config = dict(
    arch='poolformer',
    model='rotation predictor',
    dataset='photos of plants, animals and fungi (iNaturalist)',
    train_examples=77898,
    image_size=48,
    crop_scale_min=0.5,
    horizontal_flip=True,
    norm='rmsnorm',
    norm_position='pre',
    activation='relu',
    mlp_ratio=3,
    layer_scale_init=1.0,
    parallel_block=False,
    inner_norm=False,
    patch_size=[2, 2],
    depths=[3, 3, 3, 3],
    widths=[64, 128, 256, 512],
    init='trunc_normal_002',
    residual_init='zero_last',
    optimizer='normuon',
    muon_scale='match_rms_adamw',
    lr=0.0023,
    momentum=0.85,
    nesterov=True,
    orthogonalizer='polar_express',
    adamw_lr_other_params=0.0028,
    grad_clip=1.0,
    steps=14600,
    batch_size=512,
    epochs=96.0,
    lr_schedule='linear',
    final_lr_fraction=0.05,
    warmup_steps=730,
    weight_decay=0.3,
    adamw_weight_decay_other_params=0,
)
Rows from block 8 of a small rotation predictor, named by matrix and row number. Rows with one number belong to one neuron. Each number is 128 + 24 x the weight over its row's rms, rounded and kept within 0 to 255. All counts start at 0. After the name is the row's rms in percent of the matrix's.
After each neuron's rows are labels from the 100 images, of 14848, where the neuron reaches its highest value: "colour at peak" is the nearest of a few named colours to the mean colour under the peak. Only what is clearly more common there than usual is listed. The data: photos of plants, animals and fungi (iNaturalist).
# fc1: MLP up (model.blocks.8.mlp.fc1.weight, 768x256), inputs 86-171
# fc2: MLP down (model.blocks.8.mlp.fc2.weight, 256x768, transposed), outputs 86-171

fc1.436 121 [117 125 124 165 141 116 128 106 110 177 146 126  84 128 167  90 121 107 120 163 149 124 130 107 137 113 133 116  94 119 118 139 157 122 107 147 140 134 128 133 123 110  96 116  97 155 103 146 108 153 168 129 128 102 116  98 125 113 123 120  70 130 157 169 133 127 103 131 109 116  96 112 156 104 144 183 151  80 145 101 122 110 136 169 139 155]
fc2.436 104 [133 103 123 135 104 107 146 137 122 137 163 146 169 104 117 162 138 132 131 131 160 111 157 143 121 132 157 138 106 114 145  99 151  94 100 106 117 118  72  72 127 137 133 149  90 149  87 154 118  90 138 153  91 130 111  89 169 160 160 124 125 121 141  80 105 162 114 152 146 112 104 154 119 139 125 125 145 151 103 137 117 144 109 116 117 133]
colour at peak: cyan

fc1.434 130 [132 173 117 126 130 117 118 169 137 123 108 143 110 180 110  88 178 155 145 147 125 116 141  90 146 140 114 136 127 132 150 115 140 143 162 156 174 125 160 156 138 118 154 163 128 139 102 145 107 156 122 145 119 157 130 141  79 103 145 137 161 148 141  92 117 102 119 122 159 174 114 129  88 153 157 110 125 156 103 115 148 123 138 122 174 133]
fc2.434 147 [141 145 115 117  50  78 135 111  74 130 108 124 144  88 148 171 103 139  95 133 145 181 112 159 168 127 104 133 136 138 120 125 145 146 121 119 110 107 174 181 142 137 150 127 137 150 113 123 177 117 132 125 143 124  79 156 146 100 121 143 131 162 123 155 106 187 111 146 142 140 103 152 136 136 115 128 101  96 146  97 122 143 152  99 108 116]
colour at peak: grey

fc1.242 050 [132 117 130 110 145 123 147 134 117  69 130 128  81  94 136 124 127  84 123 130 119 126 116 135 133 140 170  67 143 118 149 136 176 123  74  95 149 166 144 136 132  88 118 144 147 155 100  81 127 127 119  78 124 136 194 172 151 138 146 102  99  54 136 132 143  94  92 131 142 103 102 142 122 196  97 114 184 126 105 135 101 147 105  93 124 153]
fc2.242 009 [123 118 164 130 140 134 152 154 142 109  97 147 142  67 108 151 143 159 129 109 111  86 101 157 115 136  96 140 172 158 142 120  79 135 101 117 131 148 119 150  89 106 112 117 184 172 146 110 126 135 112 160 139 108 118 170 114  81  95 127 124 144 106 167 164 111 156 113 133 134 131 169  91 150 106 114 122 147 136 149 129  80 148 167 102 153]
colour at peak: brown

fc1.302 128 [128 118 112 108  79 126 144 153 132 130  82 128 136  94 141 115  97 127 120 113 158  82 128 116 153 139 120 118 128 128 109 142 109 119 155 147 119 103 126 174 114 116 153  72 112  98 195 135 138 117 119 111 109 118 131 125 147  98 126 130 170 115 116 110 139 152 153 130  95 147  75 138 177 158 147 112 166 107 150 107  52 127 111 136 114 122]
fc2.302 165 [102 158 170 100 158 110 124 132 128 147 120 126 146 143  74 145 157 111 136 128 119 131 112 130 138  77 115 125 138 121 149 124 126 152 100 155 140 111 140  97 111  81 135 120 101 127 135 130 115 133  91 127 120 124 151 161 122 103 130 135 148  76 123 135 147 115 120 109  79 138 111 161 139 141 109 152 149 125 160 111 148 132 135 135  80 123]
colour at peak: blue

fc1.552 116 [107 122  93 113 119 119 166 144 119 128 134 123 165 110 116 129 153 159 143 120 144 110 135 107 104 178 117 101 134 137 132 134 161 135 146 107 186 157  97 112 128 103  92 161 117 162 185 160 105  98 129 132 116 155 149  89 110 118 121 110 130  93 128 145 127 136 126 152 120 149 107 112  92 144 120 128 103 116 177 147  92 146 118 103  94 141]
fc2.552 100 [143  90 156 118 126 112 124 124 162 138 135  80 132  73 106 111 113 104 129 144 135 129 146 149 124  98 135 138 135 113 155 103 177 167  90 164 157 131 140 142 151 128 174 113 140 107 135 130 168 127 160 180 160 139 154 141 110  83 135 119 151 159 124 115 112 137  68 147 128 144 118 134 124 136 170 161 103 148 118 102 113 100 134 107 135 118]
colour at peak: green

fc1.648 047 [118 107 173 153 135 115 142  52 104 163 138 139 106 163 124 124 108 125 131  79 108 111 136 114  93  96 123 154 105 138 160 127 117 156 117 135 102 111  97 131 161 149 127 138 158 136  99 118 116 112 130 158 160 142 111 200 140 115 123 102 143 111 125 112 117 119  98 166 127 123 122 112 128 120 153 160 109 153  78 134 134 147 134 138  97 122]
fc2.648 013 [127 162  72 148 136 138 120 123 136 129 108 154 171  77 128  93 138 110 171 100 122 131 156 109 119 102 164 160 101 146 154 124 122 119  91 117 151 115 108 141 148 184 138  81  71 166 139 124 121 102 140 142 122 118 181  71 116 127 126 154 112 146 134 171 133 102 109 111 107 142 147 140 113 182 146 135 143  83 133 112  96 151 127 135 112 150]
colour at peak: cyan

fc1.71 116 [ 98 108 118 101 125 148 174  86 120 124 102 157 128 103 140 132  86 143 110 113 115 132 131 122 133 138 111 107 130 126 132 119 103 144 153 123 139 127 170 139 144 148 181  98 145 125 106 109 157 117 154 104 139 144 105  82 119 100 149 126 109 165 160 116 125 131 102 121  89 134 122 135 164 141 145 146 126 120 128 110 138  80 155 129 136  94]
fc2.71 096 [156 111 172 161 141 128 143 135 130 127 126 102 129 153 104 136 130 125 133 125 159 163 134 113  97 161 134  92 116 118 126 167 110 122  85 124 101 180 163 126 163 105 145 103  98 140 157 151 145 105 143 119 124 176 152 135 142  99 137 131  79 119 113 163 135 142 144 130  99 144 120 100 152  88 123 126  99 111 145 103 141 147 145 129 130 143]
colour at peak: pink

fc1.588 116 [144 122 125 111 114 110 136 133 139 154 118 134 196  67 130  79 100 132 120 150 149 169 146 102 148 120  92 158 126 139 168 131 104  96 159 113 158 139 173 104 110  87 135 137  97 153 149 119 164 152 102 102 189 149 110 141 121  80 139 146 147 110 158 108 115 163 110  89 150 135  99  84 123  99 162 120 105 106 123 146 120  99 122 140 117  99]
fc2.588 085 [122  72 103 146 154 143 139 202 167 142 162 120  96 143 128 141 122 141 116 130 122 120 142 115 124 142 127 134 107 148  80 105 141 160 136 112 100 176 135 152 142 132 146 171 140 150 141 136 166 145 115 127 110 139  86 145 163 124 111 102 157 130 112 122 150 109  90 132 114 163 165 144 145 163 104 138 123 147 138 155  98 139  94 166 197 134]
colour at peak: blue

fc1.80 091 [134 142 120 127 145 139 132  77 132 151 165 136 104 134 116 105 129 132 145  98 177 100 123 142 202 148 195 112 100 118  91 140 148  97 138 119 156  89 109 142 116 143 127  96 119 129 163 140 139 104 130 167 108 126 131 146 132 133 130 122 120 124 153 150 110 147 170  86 149 109  98 138 180 109 110 164 116 111 119 100 116 122 164 140 161 107]
fc2.80 050 [113 153 128 154 157 121 115 126 152 108 163 122 146 122 105 120 109 180 135 153 112 172 100 105 156 175  75 124  96 144 145 157 144  85 133 152  99 141 123 186 124 117  87 145  98 156 118 126 108 111 186  92 135 123 119 116  90 107 159 149 131 133 110  76 152 125 132 163 150 147 155 121  96  97 125 130 126 169 137 168 123 124 137 151 152 121]
colour at peak: yellow

fc1.695 089 [123  69 151  71 113 111 140  95 155  99 103 150 109 198 115 141 136 117 121 139 109 168 100 146 161 146 147 141 125 119 180 165 144 159 146 135 113 120 125 139  94 126  96 108  96 114 138 136 104 114 107 145 183  84 140 141 123 166 111 128 124 114 157 119 138 128 117 116 118 134 107 114 125 124 131 197  84 135  96  85 146 143 109 128 106 102]
fc2.695 077 [145 154 105 137 128 110 110 157 105 144 137  91 172  65 100 114 149 129 135  89 124 114 170  97 110 137 121  92 130 149 133 125 124  98  91 102 120 128 129 134 132 147 140 156 127 160 126 127 150 131 128 111  99 133 144 145  85 111 115 118 138 128 124 127 157 120 127 114 145  96 161 140 119 110 117  68 158 130 128 148 115 161 118  89 134 120]
colour at peak: yellow

fc1.483 108 [122 138 170 143 119 124 131 160 160 151 133 136 110 144 165 113 144 144 116 162 124 103 101 116 138 147 151 173 167 149 119 131  85 163 112 133 136 178 140 151 160 145 153 102  81 122 164 136 121 151 122 113 166 142 151 148  95 133 168  96 152  93 135 129 154 119 165 189 110 108 137 118 129 150 130 158 132 144 170 144 102 131 107 163 121 126]
fc2.483 064 [142 158  98 101 126 128 124 110 109 151 120 153  88 131 153 158  93 154 170 122 150 131 112 108  70 130 114 167 140 133 144 177 157  85 149 122 180  84 161 108 151 117 140 165 146 106 108 162 146 116 140 109 138 134 149 104 138 104 129  91  75 157 139 152 135 118  76 121 130 184 153  92  97 143 154 138 107 118 111 136 155 142 106 139 133 113]
colour at peak: grey

fc1.157 083 [138 111 169 114 128 105 161 124 157 132 152 126 153 136 107 159 112  99 129  90 149 114 132 123 116 174 126 140  99  89 116 114  74 146 109 115 148 126  84 156  69 135 132 138 148  91 131  91 108 142 124 139 211 148 123  94 113 141 106 101 129 182 124 123 131 148 107 153  53 138 135 137 143 159 162 166  98 114 129 122 164 124 116 165 136 121]
fc2.157 080 [150 137  95 109 126 135 115 143 114 118 109 129 126 117 111 108 113 136 126 140 111 182 125 137 128 125 101  56 146 181 163  95 159 103 140 144 118 111 150 127 159 117 114 137 108 146 152 126 120 114 122 117  90 103 141 150  98 115 121 131 147 111 115 136 134 160 162  70 133 105 132 131  74 138 117  60 131 149 119 162 100 124 142  99 133 114]
colour at peak: orange

fc1.132 049 [146 141 120  94 143 141 131 104 106 134 133 145 131 103 111 106 105 136 152 125 136 142 116 147 164 123 153 126 147  94 127 149  78 143 157 118 142 143 140 101 134 138 135 108  87  99 127 175 156 112 101  66 116 171 165 126 132 174 124 139 115 131 110 131 159 139 126 146 160 159 115 145 127 163 143  84 144 114 162 104 124 158 125 177 138 111]
fc2.132 006 [140  97 106 127 142 108 166 122 153 124 147  88 110 125 151  77 129 147 123 143 113 146 133 118 142 156 151 104 148 124 153  80 130 138 146 171  99 142 105 115 131 100 130  75 169  94 129 115 178 139 181 138 148 111 119 141 114 133  99 121 107 115 107 128 137 104  58 109 151 107 135 153 153 145  91 125 152 120 148 116 121 116 126 164  87 180]
colour at peak: blue

fc1.575 082 [118 102 114 139 122 112 137  87 106 119  69 132 153  96 119 120  98 142 123 161 141 133 153 136 117  94  89 134 145 141  85 136 127 181 152 124 179 122  96 144 163 143 134 127  87 148 141 122 124 100 129 118  99 129 118 111 116 130 109 140 159 101 128 141 146 114 107 172 124 137  98 125 144  61 122 118 145  96 132 124 112 170 100 141 112 173]
fc2.575 024 [102 148 152 122 120 102 119  68 116 100 125 123 123 142  88 142 123 126 118 115 123  96 103 112 115 136 118  82 108 135 115 128  95 119 152  90 176 139 131 113  94 164  65 164  87 142 117  66 114 135 137 137 121 130 132 166 166 180 123 140 106 117 102 111 128 116 162 145  84  88 138  93 136 167 150 139 102  76  97 114 100 121 117 136 127  90]
colour at peak: pink

fc1.646 140 [118 139  84 203 130 117 120  96 151 113 109 146 113 131 144  83 174 120 132 187 147  86 146  59  86 172 171  82 124 136 150 146 115 111 150 128 159 193  97 117 126 114 139 134 172 151 127 132 103 111 117 147 142 133 137 130 100 137 125  86 138 155 154 161 111 136 125 140 175 158 119 105 128 127 117 110 157 134  94 116 122 138 162 132 125 143]
fc2.646 166 [114 133 117 139 152 134 110 148  92 129 161 133 158 139 158  94 138 140 112 110 111 156 159 123 126 145 171 126 156 107 143 149 128 135 105 139 115 183 122 139 150 143 136 127  89 102 132 110 134 162 138 149 142 149 119 183 101 164 125  96 133 108 123 127 127 123 111 163 144 133 149  96 110 154 114  94 123 157  93 157 106 125 137 127 135 128]
colour at peak: brown

fc1.446 077 [139 123 113 158 147 132 101  93 112 137 123 131 143  89 149 134 161 121 148 119 142 137 136 124 117 143 122 135 104 125  96 140 126  80 112 151 138 118 142 153 135 127 119 164 111 127 169 142 175  80 173 134 127 111 110 103 130 132 112 132  87 126 133  97 119  96 120 137 125 157 139 135 142 122 177 100  93 124 132  95  90 150 160  82 142 132]
fc2.446 041 [125 108 105 117 135 160 128 165  81 130 142 144 123 131 120  85 112 124 125 150 121 108 158 141 112 125 139  94 106  61 116 155 108 119 136 126 131 104 117 124 126 100 131  91 149 111 125 109 136 144 102 113 170 140 141 100 128 108 123 157  95 140 166 103 151 146 117 118 162  80 137  85 138  65 114 155 153 165 138 155  73 163 129 136 151  98]
colour at peak: green

fc1.197 140 [ 89 125 154 130 145 138 120 122 154 139  76 135 154 135 141 147  87 158 132 145 182  78 138 165  91 139 145 129  93 160 170 143 155 155 126 113 100 180 125 142 110  94  62 155 108 102  94 130 119 113 126 116 100 119 120 174  97 110 127 122 138 113 127 153 126 110 110 127 156 135  78 110 177 151 117 145  86 136 134 134 115 162 116 154  90 174]
fc2.197 145 [125 149 107  65  63 185 151 157  97 148 152  90 130 159 119 155 154 130 122 131 123 145 139 130 133 129 143 109 140 116 161 134 140  99 108  78 161 156 145 128 123 117 153 144 128 131 131 105 129 147 171 122 174 126  92 108  83 142 123 112 106 143  89 145  98 142 113 101 112 128 109 144 135 129  98 119 115 134 168 166 127 155 118 120 121 149]
colour at peak: brown

fc1.609 115 [113 126 121  92 143 118 106 117 144 114 182 120 132 127 132 142 138 133 138 119 131 150  97 118  94 178 143 108 125 107 140 146 114 128 140 127 105 162 134  88 126 138 148 131 120 139 134  84 182 147 138  48 158  99 139 154 123 122 123 167 163  97 112 109 149 112 127 137 115 107 116 145 149 151 102  84 159 152 137 163 129  99 149 114 126 113]
fc2.609 130 [148 139 119 120 114 153 139 127  81 131 142 117 141 130 118 146 129 121 129 150 126 150 172 143 133 158 169 110 102 159 141 112 117 104 108 176 160 102 116 199 127 148 122 175 124 137 120 131 128 136 130 108  93 157 132 125  96 149 134  60 145 124 129 109  97  83 141 129 145 135 107  89 128 119 167 135 120 136 124 102 142 105 111 165 146 118]
colour at peak: brown

fc1.62 062 [ 90  94 131 121 120 134 133 146 179 132 131 110 175 188 148 115 163 147 159 155 104 112 116 144 146 132 111 162 100 109 127 112 140 105 131 173 120 147 112 127 134 116 110 111 126  90 183 146 116 116 144 122 124 131 134  95 113 129 119 120 115 142 112 140 117 174 149  86 134 110 124 100 131 119  81 116 144 122 113 122 119  98 118 110  92 136]
fc2.62 022 [118 139  93 141  93 129 131 142 109 150 108 138 163 122 125 106 121 132 126 167 112 129 143  97 107 143 153 118 126 123  99 122 107 120 133 133 125 119 125 148 130 153 160  93  99 120 154 185 126 152  97 120 124 167  71 156  81 112 115  95 162 110 135 110 141 155  92 137 128 144 121 138 145 130 147 139  88 143 139 143 127 144 141 151 139 152]
colour at peak: black

fc1.676 098 [154 128 128 107 121 116 111 142  84 138 157 143 118 110 150 139 108 147 118 134 149 121 128 129 141 108  86 141 108 136 171 163 153 111 133 143  67 113 115 190 121 147 118 111 138 134 140 165 111 149 140 155 127 111 108  83 151 119 153 174 125 127  96 119 119 137 174 110  95  98 149  87 129 173 107 103 110 128 140 113 131 120 137 116 107 152]
fc2.676 069 [137  95 143 112 158 132 105  93 116 145  83 113 151 141 150 142 136 121 139 110 107 160 142 102 138 130 133 126 116 138 108 135 126 124 100 117 120  93 148 159 146 150 118 143 112 140 190 122 175 111 137 119 154 158 134 135 108 141 127 189 177 111 118 107 135  95 135 110 165 140  94 195 123 123 140 145  73 105 112 150 165 108 136 120 135  76]
colour at peak: black

fc1.727 145 [ 94 126 114 100 132 119 143 147 127 139 116 128  73 120 140 129 170 128 105 101 127 126 123  98 104  73 151 146 142 117 141 126 155 154 101 120 158 181  92 139 148 165 125  82 114 145 144 121 154 107 123  85 158  99 155  79 123 122 125 110 141 117 120 127 115 116 123 157 130 113 100  63 118 134 107 108 113 134 106 119 153 114 141 133 163 138]
fc2.727 134 [127 127 145  99  93 119 140 122 101 125 158 115 135 143 166  95 150 136 127 157 131 137 115 108 154  80  81 144 146 145 129 131 165  93  97 162 159 116  92 145  92  87 150  99 139 121 121 117 105 109 120 137 134  88 129 165 152  85 138 105 147 158 109 124 116 119 111  81 132 126  62  92 135 152 105 120 143 170 131 134 140 108 153 115 145 148]
colour at peak: black

fc1.666 126 [148 123 172 151 110 114 156 165 181 130 146 115  89 158 146 137 116 124 107 119  94 129 165 127  99 121 122 145 161 119 143 132 130 118 162 176  80 109 143 162  83 160 151 131  98 149 130 146  87 180 144 115 160 153 125 179 115 138 120 119 180 137 129 174 123 136 148 182 154 103  89 127 109 109 133 121 142 107 149 101 102 131 132 109 130 157]
fc2.666 147 [118 100 129 117  88  91  79 128 145 168 132 113 141 147 123 130 139 106 126 115 165 119 115 148 129 160 143 106 106  64 121 168 115 113 140 180 137 105 120 163 125 119 145 178 134  90 136 117 108  85 106 118 118 130 119 161 155  94 120 115 131 146 117 152 116  99 104 116 132 114 133 101 156 102 140 124  85 152 134 109 118 180  95 119 100 117]
colour at peak: white

fc1.209 151 [123 146 128 108 110  92 113 105 112 125 101 109 132 100 131 127 129 136 221 115 120  98 109  97 149 106 149 145 138 153 138 147 155 128 124 145 100 128 102 143 121 135 112  61 131 130 146 126 132 127 138 118 114 104 147  92 136 135 111 180 118 159 139 158 130 137  89 108 118 152 105 142 119  90 134 123 130 116 145 134  84 138 103 125 123 100]
fc2.209 183 [143 131 111 152  73 113 175 157 143 145 122 130 146 138 161 163 160 138 189 146 101  99 127 162 161 170 150 117 154 114 125  90 144 124 121 171 157 118 110 156 115 156 126 136 105 155 113 129 146  99 123 111  97 131 120 117 115 132 132 117 111 150 113 112 112  78 108 189 146 118 138 140 109 128 136 148 137 114  86 116 122 137 128 119 136 146]
colour at peak: brown

fc1.383 099 [169  87 115 142 113 117  84  92 125 114 120 113  83 165 106 106 139 139 151 127 107 106 113 138  78 128 103 151 109 114 171 159 112 159 132 136 167 114  85 118 149 141 113 143 153  98 131 108 134 107 126 124 127 113 126 126 167 166 112 100 127 152 132 156 120 155 104 121 131 106 124 139  70 178 127 105  81 149 134  91 109 116 123 133 159 133]
fc2.383 105 [102 177 117  93 148 110 162 138 113 144 146 160 151  86 135 123  99 139 121 102 139 122 104 147 156 147 134  92 147 118  97 102 122 118 108 136 110 161 141 134  90 164 104 110  79 134 153 132  78 136 115 118  94 133 123 154 123 114 152 127 165 143 124 125 134 127 134 133 174  96 116 122 138 153 147  92 160 151 130 146  86 171 150 132 125 120]
colour at peak: orange

fc1.67 092 [151  99 122 116 113 101 137 142 122 146 170 136 157 122 127 106 171 118 113  85 124 135 138 159 102 113 158 144 122 123 166 125 108 122 159 145 107 115 133 109 125 159 142 113 109 134 116 102 140 144 119 140 104 150 133 113 137 147 118 101 119 151 150 131 147 136 116 139 138 122 145  94 136 126 130 154  93 135  88 172  87 108 145  92  95 115]
fc2.67 024 [ 98 116 113 132 198 137 141  88 159 175 122 137 154 122 116 121 162  91 128 133 155 169 128 151 154 124 132 135 117 130 119 101 165  82 155 141 122 124 112 129 131 110 101 126  96 147  86 120 141 120 150  91 157 146 124  97 149 121  89  94 158 130  94 119 117 147 137 120 140 151  98 136 140 130  89 108 141 154 140 134 110 112 105 124 125 131]
colour at peak: blue

fc1.90 148 [105 151 150  74 162  84 165 130 125 100 146 130 129  54  81 128 161 112 125 146 149 141 123 111  97 125 152 185 120 134 148 123 168 132 133 137 159 140 127  66 146 162 142  96 132 123 119 123 122 151 116 107 136 124 184 101 140 156  98 154 159 133 173 157 124 133 141 139 148 111  68 146 120 115  93  67  97 132 129 112 133 161 108 142 182 127]
fc2.90 184 [101 140 112 175 127 129 142 150 117 135 117 133 119 101 136 131 170 124 137 128 126 115 130 133  78 135 128 133 120  93 107 118 150 115 173 122  89 161 145 155 115 137 155 130  97 130 120 131 127  89 112 131  92 169 133 140 175 183 127 170 125 123 143 168 130 134 139 123 145 123 144 135 131 100 127 142 129 139 159 112 163 127 111 114 113 137]
colour at peak: brown

fc1.370 064 [164 141 113 122 118 151 154 143 154 142 128 123 116 118 126 117 107 107 134 170 166 103 143 156 172 133 137 137 111 142 129 154 166 107 107 160 129  87 164 143 132 142 148 131 140 139 135 109 151 124 110 146 146 106 121 118 119 121  95 139 117 122 208 123 143  86 137  88 129 165 113 100 119 121 145 161 129 101 122 136 110 175 145 154 171 117]
fc2.370 016 [116 115 104 131 129 135 126 108  92 140 160  99 142 146 107 130  91 125 149 141 128 144 122 129 176 143 148  85 172 123 119 123 155 110 137  99 136 149 141 130 101  81 119 155 140 174 114  95 107 154 130 143  96 127 124 156 140 108 141 105  99 122 116  85 115 117 194 155 130  99 131 140  62 128 162 124 149 111  74 138 148 129 105 139 128 105]
colour at peak: yellow